Weights of a small masked image model.
Model: 1.09M parameters, arch efficientnet, norm batchnorm, depths [6, 6, 6], widths [32, 56, 96].
Training: soap at rate 0.0044, batches of 96.
Data: trained on stained colorectal tissue patches (NCT-CRC-HE-100K), 90422 training examples.
Rows from block 15, named by matrix and row number. Each number is 128 + 24 x the weight over its row's rms, rounded and kept within 0 to 255. All counts start at 0. After the name is the row's rms in percent of the matrix's.
# convs0: expand pointwise conv (model.blocks.15.convs.0.weight, 576x96x1x1), inputs 0-95
convs0.207 079 [152 136 200 130 144  95 173 170 113  99 139 118 112  76 132 128 166 146 150 141 175 109 130 129 151 125  88 147 155 149  97 170 131 132  94 166 128 165  98 162 124 110 148 109 146 153 122 131 138 143  96 153 179 145 146 165  98 123 105 133 137 106 113 123  99 155 102 160 128 131 132  99 113 136 126 132 135 128 125 151 105 100 116 101 126 147 138 124 104  92  89 112 132 129 114 141]
convs0.208 088 [ 90 106 132 141 116  63 108 160 104 126 110 135 123 113 121  93 161 130 105 133  87 125 128 135 139  74 153 125 158  98 109 116 127 100 112 167 124 116  90 112 160 134 153 115 123 124 165 125 142 118 180 118 125  87 118 133 174 132 116 152  92 102 112 111 139 108 129 150 108 147 131 141 113 132 145 129 109 110 157 114 107 165 162 122 119 159 137 165 128  66  80  96 127 131 111 153]
convs0.209 081 [129 129 161 122 122 123 125 122 124 136 112 130 153 169 129 159 112 137 179 118 101 153 143 128  98 201 152 106 156 144 149 134 106 151 129 148 155  82 119 149 140 118 173 166 112 102 136 155 123 136  95 121 122 138 137 138 141 162 114 128  61 129  93 119 144 146 171 127 112 124 152 138 115 138 146 104 147 147 144 126 176 136 147 154 165 129 132  97 116  74 131 118 139 137 101 179]
convs0.210 103 [144  99 151  98 198 139 130 105 112 137 121 143 109 106 125 134 126 122 140 118 110  99  98 116 137 112 101 143 151 116 158  97 163 109 147 127 122 144 115 103 126 150 136 113 117 164 113 153  84 109 168 129 120 134 109 186  99 116 130 108 107 110 122 135 146 124 100 124 158 129  95 123 139 106 120 127 179 117 158 117 127 125 151 132 115 189  83 159 126  54 119  95 165 135 121 147]
convs0.211 070 [120 112 137 128 150 111 125 154 137 100 110 135 110  93 136 115 157 166 127 164 113 151 102 110  94 111  90 135 126 168 154 148 119 104 109 117 114 205 131 134 119 127  97 129  99 140 136 149 130 106 144  89 132 138 138 162 126 124  90 135 117 134  94 112  90 131  98 126 120 134 106 127 138 118 123 131 136 138 133 118 123  89 154 119  93 172  82 174 107  59 129 102 171 147 141 162]
convs0.212 092 [126 148 128 130 108 117 154 122 161  72 139 111 180 156 125 127 126  99 164 137 102 147 151 134  95 150 125 180 136 145 131 120 108 108 139 119 125 140 117 110 120 108 182 111 121 116 127  95 131 135 156 133 119 113 170 116 145  98 102 109 186  75 146 144 116 148  85 119 150 121 114  99 175 131 131 139  82 127 146 142 141 125  88 159  96 137 103 110 119  90 151 112 120 116 140 174]
convs0.213 078 [136 102 117 124 121 126 186 149 122 123 101 148  97 107 143  93 127  86 101 114 148 110 144 116 175 116 185 119 130 128 104 162  99 132 106 125 147 113 129 179 133 114 132 136 139 175 144 115 151 140  81 109 149 136 114 100 132 171 101 116 140 118 128 143 121  88 165  92  90 122  97 121 113 135 135 129 142 127 122 100  79  92 128  88 148 151 108 106 128 120 118 154  92 145 175 125]
convs0.214 123 [163 157 115 139 122 136 138 119 130 107 102 166  98 125 143 106 160 134 163 142 124 140 170 135  68 106 113 121 127 142 163 143 208 119  98 147 133 156 118 126 137 119 135 135 100 105 157  93  94 151 153 137 144 122 129 108 107 113 122 137 111 103 161 139 151  89  80 146  85 110 144 132 117 111 137 113 124 114 112 135 173 125 122 142 126 122 104 159 136 132 143 136 119  87 172  70]
convs0.215 126 [114 161 127 160  95 118 120 139 154 111 138 128 116 110 115 101 128 122 155 116 112 142 152 138 109  96 100  97 200 134 111 138 126 180 107 147 169 124 125 142 126 129 144 120 155 128  84 149  89 106 120  89 128  93 156 136 153 103 132  97 149 116 137 122 156 165 142 105 181 153 106 130 113 100 162 117  88 155 124 149 153 155 105 106 134 116  95 102 111 110  97 130 136 120  80 158]
convs0.216 118 [144 121 138 111 130 115 127 102 122  94 179 148  99 147 118 120 111 124 132 133 116 117 149 182 123 176 116 102 161 159  85 152 141 121 108  96 152 105 159 138 167 122 115 147 109 105 119  92  84 149 106 116 116  79 110 153 139 116 120 116 130 118 150 132 142  77 128  81 123  83 118 120 143 125 133 129 181 134  96 120 128 168 112  82 166 119 155 152  87 138 132 121 137 139 104 131]
convs0.217 134 [120 113  75 140 148 118 138 127 145 102 121 109 113 105 124 106  56 149 166  93 106 145 164 128 125 111 104  72 101 139 141 154 141 104 146 105 125 147 102 115 163 128 133 117 133 129 125 134 117 126 116 101 118 124 137 204 150 123 157 141 146 103 105 151 165 129 151 100 160 173 135 137 155 149 148 136  78  83 139 166 147 154 122 119 143 150 124 107 118 126 129 138 121 100 157 143]
convs0.218 075 [ 85 143 111 149 137 133 190 149 128 137  83 132 124 119 156 176 136 130 107 143 113 151 121 130 110 110  95  93  99 130 145 149  93  99  94 131 133 168  90 152 143  86 150 144 148 107 121 141 127 106  98 108 130 174 128 138 158 129 138 116 137 154 119  92  85 143 109 127 110 114 126 107 121 135 147 187 152 138 100 129 137 131  89 102 130 115 101 144  76 119 142 138  88 106 164 131]
convs0.219 096 [ 76 151 104 127 124 138 101 119 123 123 130 134 167 115 182 151 128 160 155 123  91 102 161 113 134  79 172 128  99 104 153 133 123 144  65 146 109 145  83 158 150 147 144 128 142 110 122 120 123 135 109 125 104  83 153 128 117 151  78 124 123 173 114 143 110 121 146 154 136 119 149 133 111  95 106  97 146 141  85 126 168 112 116 115 124 130 173 104 131 132 170 117 136 109 135 131]
convs0.220 073 [148 194 137 115 126 155 128 111 132  84 126 134  95 123 142 115 131 129 149 166 145 139 141 141 135 134 145 124 111 101 133 153 109 126 133 118 112 144 159 125  89 113 132  70 114 139 102 131 146 126 106 130 158 146 141 157 143  96 139 123 144 150 146 108  62 142  92 118 121  90 140 145 133  80 116 125 152 181 116 127 102 114 147 107 101  90  78 114 185 179 132 143 120 106 123 113]
convs0.221 082 [125 131 113 118  82 131 147 124 165 123  79 150 134 153 133 133 149 147 140 197 160 151  94 142 133 119 140 140  86 128 143 119 133 105 111 131 128 102 138 135  87 173 124 133 115 132 158  90 145 112 141 116 137 152 112 163 140 128 156 106 167 133 132 171 133 104 145 138 103 125 141 110 134 167  79 103 114  56 133 122 103 152 153 166 136 105 117 137 176 113 110 125 129 129 144 166]
convs0.222 146 [135 137 128 142 119 142 140 148 127 108 113 155 159  70 116 139 174 110 137 119 119 124 121 158 110 144 112  82 167 126 117 164  87 134 106 124 136 134 126 148 124 134  98 113  82 141 102 131  93 100 156  99 140 146 129 187 130 170 131 115  91 148 153 133  93 148  99 126 148 107 136 130 106 150 132 131 133 105 153 133 107 150 141 146  96 157  90 133 161  70 133 104 166 169 105  96]
convs0.223 142 [150  98 126 126 119 148 105 114 153 161  71 134 101 106 130 133 136  92 154 103 123 128 119 116 141 115 187 106 106 170 175 151 141 160 173 150  96 112 141 119 149  81 139 120 103  93 119 158 127 188  90 123 110 116 121 158 128 148 126 118 134 107  99 133 164 120 126 159 120  93 111 121 136 125 141 117 127 158 141 144  73 125 125 142 100 174 105 100 114 117 148 151 141 137 145 137]
convs0.224 086 [165 174 142 169 143 168 160 178  82 134 109 167 118 103 133 123 131 150 155 105 127 104 145 106 149 101 114 135 147 117 128  98 127 160 116 125 112 123 103 141 133 121 127 158 172 152 145 123 123 160 106 109 153  83 173 149  99 143 151 143 139 159  82 100 131  94 135 120 130 133 164  99 170 154 142 114 116 130 122 113 139 145 118 174 169 116 160 125 151 109 139 130  93 132 142 108]
convs0.225 090 [169 140 102 102 170 135 142 128 138 116  92 105 196 128  64 119 137 132 156 109 112 140  94 100 102 135 127 110 116 144  90 119 114 123 119  90 147 102 126 110 115 157  97 100 145 127 174 143 117 148 128 132 130 117  71 120 137 125 129 152 141 131 138  84 145 104 120 107 106 131 116 101 108 151 127 101 144 150 159 127 119 173 121 139 126 122 112  83 108  95 140  83 144 142  80 127]
convs0.226 141 [119 155  85 124 106 155 138 145  97  99 111 143 101 130 124 166 155 121 171 120 115 148 139 112  90 163 135 149 135 134 108 148  94 112 140 151 147 118 154 158 121 134 142 118 144  80 123 136 144  89 117 120 147 139 106 115 106 101 127 133 137 142 114 110 148 125 112 140 154 194  74 110 112 175  71 104 123 121 161 108 106 139 125 166 114  93 102  75  98 118 114 152 155 135 110 124]
convs0.227 087 [102  85 112 123 103  84 132 107 119 111 139 137 172 166  93 107 139 125 130 131 140 155 129 137 115 134 128 137 152 112 110 104 135  93 150 163 102 143  74 173 144 154 160 118 100 114 131 132 127 139 151 132 124 123  78 141 172 123 130 168 129  65 130 107 159 160 121  89 150 130 143  71 139 166 130 138 122 122 150 127 127 134 144  79 121 121 141 131 108 118  82 154 146 129 104 149]
convs0.228 178 [147 118 151 127 137 104 134 169 125 153 106 108 136 125 145 118 153 124 114 121  94 120 141 133 180  87 128 160 104 138 111 154 142 102 139 118 175 137 103 107 141 186 159 127 147 131 149  97 140  71 109 145 132 163 146 154 145 157 138  94 123 150 119 122 142 167 150 114 106 162 136 169 154 108 108 151  91 119  99 132  91 135 126  78 149 141 152  96 161 150 132 146 155 116 158 102]
convs0.229 112 [207 103 116 132 145 147 167 147 155 140  84 138 132 137 136 132 155 125 140 133 123 139 113 132 115 134 184 146 163 180 140 105 139 138 121 140 129 113 147 120 133 154 158 104 121 113  92 150 157  95 157 134 124 140 131 145 118 111 148 116  69 127 123 139 174 148 154 164 124 115 150 137 147 183 130 107  95 105 120 134 158 125 188 144  87 123 157 131 104 144 144 133 123 117 143 142]
convs0.230 079 [142 153 100 125 151 117 145 123 134  75 152 135 115 117  87 141 131 115 170 155  70 148 117 122 118 163 139 122 142 176 165 122 138  84 131 141  99 150 127 107 142  79 130 129 104 108 129 147 126 141 102 131 119 127 143 169 131 126 167 130 170 143 124  82 145 154 136 131 108 119 158 112  89  83 135 107 118 125 135  89 173 104 114 120 133  90 160 146 107 181 154 146 128 146 139 134]
convs0.231 096 [118  97 146  91 135 106 106 139 144 128 139 119 140  97 128 147 157 149  94 106 112 150 104 140 116  85 205 118 183 139 108 121 179 150 138 170 141 149 148 172 139 129 146 107 100 104 154 119 164 137 122 150 131  85 101 119 147 112  76 126 148 140 141  83 102 160 133 104 119  98 119 148 102 147 143 120 132 129 140 111 135 129 126 130 111 158 132 164 126 139  92 141 124  84 116 142]
convs0.232 077 [163 154 119 165 107  97 107  98 154 127 135 116 153 113  78 112 157 143 132 116 107 184  79 143 138 137 142 105 149 118 119 108 138 133 129 134 108 126 140 165 127 128 159 155  80 158 124 128 145 149 101 117 124 182 107 136 120 154 155 136 136 152  99 125 123 172  99 149 170 181 162 147 138 140 160 167 129 125 128 106 145 119 139 136 130 141  98 182 158 161 118 158 127 124 124 140]
convs0.233 123 [145 138 159 111 177 120 100 110  95 112 102 137 147  78 135 111 140 116 106 140 111 149  74 119 129 130 118 145 158 157 153 124 113 143 143 149 103 157 147 141 135 121 159 106 109 166 118 145  89  82 147 107  95 129 112 138  94 131 129 150 148 116 118 126 167 171 120 147 143 118 160 130 137 102 112 128 146 158 164 141 135 150 122 142 147 207  90 141 115 100 112 116 176 135 112 105]
convs0.234 126 [133 142 139 132 167 125 135 128 126 121 115 149 142  85 117 142 144 114 130 104  94 149  92 125 122 143 100 117 158 137 125 159 100 123 103 103 145 145  97 138 112 142 128 125 112 134  88 137  77 106 171 106 137 141 143 179 103 136  92 112 111 142 120 135 116 140  93 115 165 126 124 133 135 152 142 131 156 126 165 123 135 130 144 171  95 174  86 152 153  45 130 108 169 148  99  96]
convs0.235 156 [145 142  87 130 114 133 173 137 144 110 165 130 110 122 153 155 162 182 137 116 132 160 126 148 112 115 154 150 101 127 129 133 116 147 127  93 127 149 143 147 125 133 115 128 149 105 142 144  70  99 138 126 138 118 105 137 107  64 120 142 129 142 119 126 129 120 131  99 174 116 119 162 120 133 102 126 169 129  74 102 115 179 130 151 130 171 164 147 148 118 104 187 145 122 172 106]
convs0.236 096 [111  88 167 101 104 122 110 127 112 118 113 122 132 135 118 135 111  86 133 143 156 132 127  99 141 125 118  94 108 144 186 148 147 151 109 115 136 126 155 128 121 126 132  88 106 137 134 180 127 149 115 108 120  96 109 170  76  88 165 144 143 106 108  82 166 117 166 124 126 127 108  99 122 146 131 136 117 112 107 125 150 128  73  97 166 146 112  73 121 129  85 130 122 108  87 132]
convs0.237 090 [151 127  91 125 126 144 131 128 127 151 105 121 145  81 112 106 126 122  90 123 154 122 103  96 133 103 219 120 166 117  93  92 129 134 136 149 111  86  77 122 166 127  91 115 142 140 157  93  81 121 157 134 107 128  98 133 120 121 125 134 112 127 172  99 153 142 143 135 110 117 112 131 118 163 149 107 114  97 126  93 140 119 120 127 104 146 132 135 134 157 106  97  74 106 114 139]
convs0.238 130 [132 132 119 153 140 108 104  95 103 103 150 125 123 120 111 149 183 127 140 146 152  93 120 136 152 120 106 144 123 112 130 135 116  82 107 121  74 175 119 139 132 113 120 102 114 182 148 137 102 127 151 110 141 132 137 167 121 162 107 157 155 131 114 140 159 129 112 128 142 121 137 128 141 129 159  48 156 119 106 110 134 167 135 125 124 173 153 169  98  93 175 153 126 120 137 163]
convs0.239 047 [149 134 139 145 123 106 141  96  87 135 104 123 120  89 130 141 192 162  91 130 165 149 116 145 122  95 126 133 147 130 144  89 129 165 106 185 107 130 111 137  98 138  91 126 104 162 170 185 114 145 141 164 174 129 124 142  87  95 130 154  98 120 116 121 128 139 114  99 184 128 122 135 124 120 137 144 135 142 116 153 119 120 132 122 100 146 147 134  98  87 134 124 117 171 112 137]
convs0.240 064 [150 102  94 137 138 101  97 101 103 104 136 168 110 142 121 107 127 106 136  92 158 125 136 153  88 137 151 136 152 138 144 137 137 142 129 161 120 148 131 112 105 103  99 147 124 140  98 127  99 156 110 117 156 100 151  40 115 140 137 100 157 159 119 130 164 107 186 120 143 129 129 134 144 104 104 110 146 164 104 157 107 156  95 120 101 125 161 119 146 108 140 186 130 116 149 124]