Weights of a small masked image model: activation silu.
Rows from block 13, named by matrix and row number. Each number is 128 + 24 x the weight over its row's rms, rounded and kept within 0 to 255. All counts start at 0. After the name is the row's rms in percent of the matrix's.
# convs0: expand pointwise conv (model.blocks.13.convs.0.weight, 576x96x1x1), inputs 48-95
convs0.504 126 [138 118 110 151 111 100  89 106 122 130 143  80 123 137 130 158 117 121 120 120 129 194 113 170 120  96 128 170 134 108 139 101 190 111 118 155 163 132  86 141 130 142 138 124 134 148 137 138]
convs0.505 098 [105 104 174 134 171 103 173 149  99 119 131 160 145 107 120 143 126 138 137  79 149 153  90 160 122 127 151 164 110 137 125 126 137 158 144 144 118 126 120 163 126 214 100 129 140 154 100 160]
convs0.506 099 [106 143 130 144 139 160 124 107 110 133 143 108 136 134 136 211 124 136  99  97 163 160 114 124 133 182 110 118 140 128 104  99 120 102  99 127 123  86 110 141 138 115 108  86 124  93 196 144]
convs0.507 136 [114 148 121 111 113 113 161 116 126 141 145 123 165 116 117 102 131 171 142 144 125  97 135 131  90  97 144 153 118 145 138 164 145 154 163 118 134 121 136 122 130 104 104 101 130 141 106 141]
convs0.508 119 [136  84  87 167 135 184 100  66 117 120 124 127  98 123  82 100 102 126  79 114 162 131 110 138 112 119 122 113 101 106 139 128 114 172 153 157 107 118 141 154 138 112 127 125 154 145 110  94]
convs0.509 082 [ 97  70 115 122 125 155  77 142 162 155 110 138 122 131 145 148 158 176 133  87 175 163 110 131 132 137 113 130 132 112 112 102 126 154 136 176 127 142  93 128 153 142  98 122 155 167  77 107]
convs0.510 090 [126 124 123 153 101  94 138 123 130 156 146 100 164 130 111 114 153 141 128 126 113  99 117 129  96  97 109 128 119 110 130 137 145 130 110 103 146  99 107 140 157 191 100 116  90 143 154 147]
convs0.511 117 [ 56 146 142 129 125 111 147 107 111 141 184 148 153 160 136 170 150  89 125 105 127 177 117 160 129 132 140 104 122  99 103 133 136  81  94 109 145 119 149 126 134 153 160 114 122 146 136 197]
convs0.512 070 [116 119 153 137 128 109  87 123 141 128  98 139 153 120 120 143 119 133 132 138 138  73 113 100 127 162  97 139  68 117  93 111 105 126 137 113 144 159 119 186 164 145 141  74 152 116 106 136]
convs0.513 101 [136 151 123 116 107  94 159 177 120 146 163 114 134 116  78 122 135 129 141 159 148 128 124 131 157 131  92 137  93 162 113 129 138 160 125 123 160 136 151 121 157 113 144 130 124 128 168  47]
convs0.514 132 [129 138 137 118 119 135 135 134 115 105 143 142 134 152  93  82 142 146 136 155 139 190 112 113 105 161 146 112 131 130 157 142 154 122 113 181  79 118 151  80 140  94 125 150 134 105 120 149]
convs0.515 090 [108  96 138 132 120 145 134 130 168 109 123 123 119 152 140  86 129 147  98 100 154 142 193 161 119 136 119  79 123 166 132  95  75 102 127 131  85 143 122 117 124 159  80 164 125 146  95 135]
convs0.516 158 [126 213 144  97 142 107 169 164 126 136 138 125 111 144 145 131 136 104 118 115 149 150 113 179 148 107 131 163 143 141 146 132 119 149 115 127  95 105 144  77 119 188 148 116 143 122 125 123]
convs0.517 072 [ 94 146 124 144 137 144  89  84 125 131 137 131 185 131 121 112  87 137 109  82 136 124 118 102 146  84  91 145 101  86 120 122 130  76 127 121 134 177 138  96 145 126 152 134 104 142 134 145]
convs0.518 075 [101 133 115 109 110  88 123 124  95 144 122 128 162 145 174 117 153 152 150  94 102 115 140 200 119 132 113 170  84 102 152 104 120  96 129 126 114 104 112 138 160 161 127 111 191 112 130 135]
convs0.519 099 [ 89 156 108 128 142 161 134 141 136 114 138 106 114 169  75 164 101 181  87 102 172 156 128 146 160  85 152 109 140 141 103 153  97 172  85 127 189 130 140  79 115 136 142 137 109 133 124 156]
convs0.520 082 [111 101 160 154 103 171 123 137 128 157 134 118 132  78 119 112 111 102 132 132 101 107 111 105 128 122 168 157 105 113  77  89 137 113 113  95 113 181 125 135 112 111  90 137 137 134 153 130]
convs0.521 070 [125 149 148 119 146 133  84 118 100 105  94 133 128 128 149 134 161 144 103 148 134 128 130 131 114 115 162 132 135 116 131 129 133 149 103  65  79 125 114 144 104 141 110 114 104 125 111 150]
convs0.522 085 [129 135 117 114 142 182 174 152 109 128 138 107 195 149 135 139 162 167 132 158 156 137 154 146 112  87 129 147 132  95 102 128 132 122 130 121 112 105  99  97 130 156 102 109 121 117 122 111]
convs0.523 077 [127 146 141  90 116 111 106 192 113 116 151 133 142 108 128 151 132 151 153 146 132 182 165 128 128 150  86 133 157 119 133 128 135  86 138 134 161 102 116  85 145 141 159 125 155 164 124 114]
convs0.524 123 [156  67 123 115 116 138 106 168 100  90 147 155 133 159 116 174 125 137 153 104 128 124 158 101 113  90 120 104 108  93 110 101 161 131 128  98 108 156 115  84 152 118 117 144 116 117 146 144]
convs0.525 103 [118 125 164  89 105 115 119  95 113 147 120 116 150 113 126 163 135 184 134 100 166 120 134 168 154 131 102 106 142 103 108 106 151 141 112 164  97 179 138 139 142  97 112 153 174 130  67  71]
convs0.526 118 [109 160 129 170 105 121 158 150 151 133 145 138 147 145 108 129 118 116 117 118 150 100 102 146 117 113  87 143 147 118 107 107 106 139 135  83  65 115 120 135  91 131  85 125 148 160 137 134]
convs0.527 099 [139 140 129 166 113 177 181 120 121 144 134 154 185 156 133  73 103 141  91 104 129  84 136 129 121 123 130 115 101 131 176 166 119 141 135 128 143 120 109 120 175 137 112 118 146 148 138 111]
convs0.528 063 [137 116 144 115 125 116 161 163 148 121 147 129 117 137 112 146 110 145 131 116 150 103 114  62  92 139 124 130 115 167 169 117 140 137 170 120 204 114  99 126 138 130 132 119 107 141 101 106]
convs0.529 110 [110 107 172  76 141 161 116 121 143  65 167 125 119 128 130 182 131 152 105 117 143 133 126 156  89 152 133 135 158 115 104 107 128 129 121 173  90 170 130 113 146 107 104 121 129 121  72 133]
convs0.530 083 [168 164 118  95 125 140 110 129 149  92 103  97 114 132 123 143 151 138 147 118 107 129 133 137 102 110  75 149 142 104 109 108 130 184 127  99 104 112 110 149 147 110 130 122 105  95 103 123]
convs0.531 155 [ 76 125 163 141 112  94 134 134 148 179 112 144 113 108 151 103 175 157 101 104 147  72 129 127 165 174 109 115 128 117 151 159 112 153 142 134  97 141 161 132 169 119 123 109 188 119  86 129]
convs0.532 114 [143 114 128 144 107 100 131 131 129 144 107 144 134 109 172 141 117 120 124 122 118  86  98 120 113 126 139 156 164 164 136  92 125 166 149 140 131 147 134 128 148  85 124 131 128 146 135 122]
convs0.533 109 [132 140 117 137 116 164 173 112 159  97 112 131 143 151 161  96 206 126  97 106  97 105 148 166 122 173 153 120 135 135 144 133 122 140 159 107 146 100 146 116 147 159 103 111 134 129 128 125]
convs0.534 099 [163 169 121 102 120 106 104 147 122 120 143 120 162 124 116 113 118 122  91 162  77  97 160 206 135 123  93 111 151 176 130 124 141 180 117 126 125 153 116 105 125 101 147 146 112 156 130 120]
convs0.535 097 [119  70 123 137 164  83 122  86 158 106 121 112  83 119 145  98 145 113 114  98 122 131 138 113 125 133 113 165  90  73 107 123 112 111 141 140 180 125 136 120 136 138 149 161 124 101 136 104]
convs0.536 106 [ 97 106  91 110 113 121  79 103 105 104 146 115 128 145  93 118 107 120 120  95 103  93 164 131 155 137 144 155 131 124 101 141 143 157  97 109 124 137 121 177 133  78 115 142 136 133  93  91]
convs0.537 101 [105 169 121 197 138 145 149 117 146 108 112 100 188 114 101 100 146 140 136 157 129  83 167 124 114 153 133 100 135 118 170 138  83 132 132 107 158  74 140 172 134 176  86 125 115 137 154 140]
convs0.538 099 [109 103 164 128 100 142  96 129 144 158  75  96 150 119 162 167 156 174 101 157 151 137 132 162 112 128 140 134 125 126 114  85 117 122 146 160 134 161 133 135 148 106 112  92 176 156  89 103]
convs0.539 121 [107 107 113 132 131 121 119 118 131 137 121 131  91 140 154 112 141  97  91 156 175 101 103 143 136 153 127 126 106  99 138 136 110 158  99 134 120 132 130 151 126  87  90 169 130 117 166 108]
convs0.540 115 [119 119 112 134  95 140  92  96 130 115 149 129 138 126 144  87  92  90 119  93 134 188 123  82 112 140  88 104 142  85 113 124 156  94 145 125 145  95 113 137 136 110 169 139 127 123 132 102]
convs0.541 110 [ 68 144 101 154 127 162 145 122 181 108 123 123 144 115  89 123 157 158  54 141 134 169 140 153 135 136 134 138 135 162 134 111 140 100 202 139 159 128  97 134 134 124  93 171 113 119 105 134]
convs0.542 084 [100 117 159 102 136 102 116 142 126 167 137 120  97 131 150 134 108  85 163 120 157 129 124 160 124 141 151 108 169 124 122 150 110 102 121 113 192 111 120 128 135 172 145 176 156 126 123 158]
convs0.543 131 [136 117 118 117 150 115 126 167 133 114 115 174 135 171 178 118 126 118 124  67 141 124 139 120 140 112 127 142 156 142 112 131 139 180 179 134 126 146 108 108  90 102 120 161 180 136 161 120]
convs0.544 089 [155  90 119 141 122 133  95 170 147 125 127 105 130 127 139 143 122 150 154  77 114 123 157 121 123 169 129 185  97 124 126 109 164 162 125 129 147 140  92 137 124 119 183 127 131 142 112 100]
convs0.545 089 [139 145 154 151 109 106 147 151 140 130 143  90 168 154 106  93 138 154 169 105 124  91 109 136 103 124 119 130 113 103 154 145 107 133 134 143 186  74 133 115 154 185 107 134 115 126 118 123]
convs0.546 099 [139 190 124 116 141 129  79 122  75 136 133 136 133 147 137 125 126 126 128 134  98 160 141 188 107 115 123  81 100 157 121 155 105 172 126 171 138 128 115  77 127 115  99 130 121 143  92 124]
convs0.547 086 [126 116  87 135 116 101 122 118 183 104 121 132  93 145 127 149 169  99 127 118 155 130 141 121 138 104 140 118 124 151 146 112 107 144 169  86  78 163 140 132 124 118 112 139 149  97 140 101]
convs0.548 075 [103 113 138 145 139 128 111  84 172 118 128 158 161 151 139 138 143 140  98 161  95 183 113 116 153 144  66  92 102 149 103 144 125 180 143 123 120 146 148 119 131 162 123 125 152 102 107 137]
convs0.549 068 [114 159 116 154 149 122  93 127 109 124 108 124 119 123 171 162 148  67 103 152 167 109 136  99 108 159 118 142 100 110 109 105 135 136 136 133  81 133 121 114 122 148 123 101 119 130 124 114]
convs0.550 091 [136 138 125 139 150 113 130 106 138 126 181 119 123 115 155 146 125 119 127 119 121 126 117 113 146  87 147  89 103 147  95  75 107 131  94  96  87 123 151 106 163 108 134 169 122 172 142  50]
convs0.551 090 [126 141 173 118 118  82 168 135 151 120  93  81 173 127 126  72 190 164 159 160 129 111 136 142 137  96 135 119 104 116 141 133 106 130 133 113 151 109 109 137 136 158  87 143 151 128 155 101]
convs0.552 121 [130 221 132 125 141 151 136 108 139 115 143  99 133 140 113 132 126  99 108 150 117 102 130 107 160 130 162 114 116 107 125 115 144 139 115 101 124 134 134  55  97 113 145 126 133 135 130  85]
convs0.553 108 [ 72 144 107 117 106 148 186 137 142 123 114 146 154 185 143 114 153 132  84  89 149  97 155 154 157 121 135 136 158 136 136 119 129 153 164 151 111 115 158 113 131 159 161 103 145 136 102 148]
convs0.554 094 [115 144 156 184  87 165 162 157 121 124 132 142 149 141  98 131 166  98 125 105 149  72 141 125 135 116 124 138 120 103 176 104  93 121 122 120 135  99 152 126 124 194  85 119 131 129 148 155]
convs0.555 101 [119 134 155 113 111  95 126 137 131 117 140 140 151 129 104 154 190 162 153 119 180 125 143 148 135 126  95 100  91 123 117 114 119 143 139 117 158 134  87 129 118 165  83 150 139  81 129 127]
convs0.556 103 [131 126 124 103 118 145 137 123 149 127  91  96 173 156 114 169 123 136 115 142 128  89 129 143 111  84 124 133 136 120 138  93 153 173 101 150 140 129  92 137 119 144  78 140 117 173 122 121]
convs0.557 093 [130 112 113 108 100  96 129 100 157 127 149 122 171 121 150 128 141 137 153 122 140 133  89 120 171  87 143 125 152 131 165  99 109 165 124 104  70 135 128 132 129  89  92 132 130 137  82 133]
convs0.558 073 [107 148 111 161 142 142 129 150 136 114 132  82 164 166 144 140 127 145 122 134 179 148 118 126  86 164 176 135 129 114  83 137 115 156 130 157 160  86 120 118 130 168  99  89 110 113 188 162]
convs0.559 091 [130  97 105 132 141 111 148 148 122 143 116  97 133  58 108 113  84 136 119 125 107  77 119 129 134 149 188 122 103 109 144 159 131 145 132 108 136 134 120 115 131 140 125 118 142 150 178 164]
convs0.560 092 [153 126 122 128 141 144 158  98 117 115 124 123 158 124 129 110 129 130 116  79 122 148 129 109 134 115 141  94 134 138 165 160 156 129 178 110 143 165 118 105 152 100  94 113 129 116  54 105]
convs0.561 103 [ 97 128 121 139  81 144 167 159 131  96 103 103 140 176 134 130 177 121 125 111 144  91 127 151  91 157 162 141 111 123 106 124 132 117 113 139 141  95 103 127 132 154 113 106 161 157 169 147]
convs0.562 109 [165 120 172 142 136 109 139  77 115 135 122 117 117 141 109 113 102 121 131 125 142 126 150  85 173 117 175 103 150 141 115 125 134 102 114 109 123 141 175 151 170 104 127 130 127 121 133 103]
convs0.563 110 [ 89 116 111 152  96 168 162 140 132 119 132 146 184 166 147  86 160 119  98 154 133  82 147 122 136 127 102 121 142  97 133 148 142 146 148 120 175 126  99 124 151 182 123 123 126 160 151 133]
convs0.564 102 [137 121 119 164 114 128 178 148 117 126 139 111 114 154 125 136 127 166 188 121 172 191 145 150 122 107  51 142 111 133 130 131 142 146 104 142  78 129 177 119 144 133 128 127 132 120 140 129]
convs0.565 118 [ 96 146 155 145 115  97 119 118 136 119 134 126  96 114 154 140 159 140 133 120 168 160 101  68 106 128 106 167 129 176  97 133 110 107 158 132 146 125 149 118 124 119  88  97 191 154 115 145]
convs0.566 087 [116 141 146 113 102 112  80 158  98 164 134 141 115 141 133 107 140 137 170 107 119 164 124 151  91 148 128 118 147  81 109 136 163 171 137 140 146  93 141  75  99 116 141 109 102 146 147 157]
convs0.567 086 [110 140 134 138 123 146 174 142 101 125  93 140 165 132 134  89 130 148 104 109 128  74 115  99 110 126 119 131 130 137 121 131 138 150 153 135 163 142 103 129 133 164 106 137 149 128 177 164]
convs0.568 081 [161 143 150 142 151 145 114 149 161 129 152  90 168 120 124 168 128 111 173 119 101 106 151 114 127 170 125 156 150 115 129 131 130  47 149 100 140 127  97 123 147 145 139 109 148 161 136 161]
convs0.569 074 [113 135 107 136  96 147 150 151  91 110 112 151 145 132 132 142 148 150 126  99 152 130 104 169 142  95 109 125 107 158 134 151 103 105  80 126 140 139 134 133  97 136  99 129 144 122 132 119]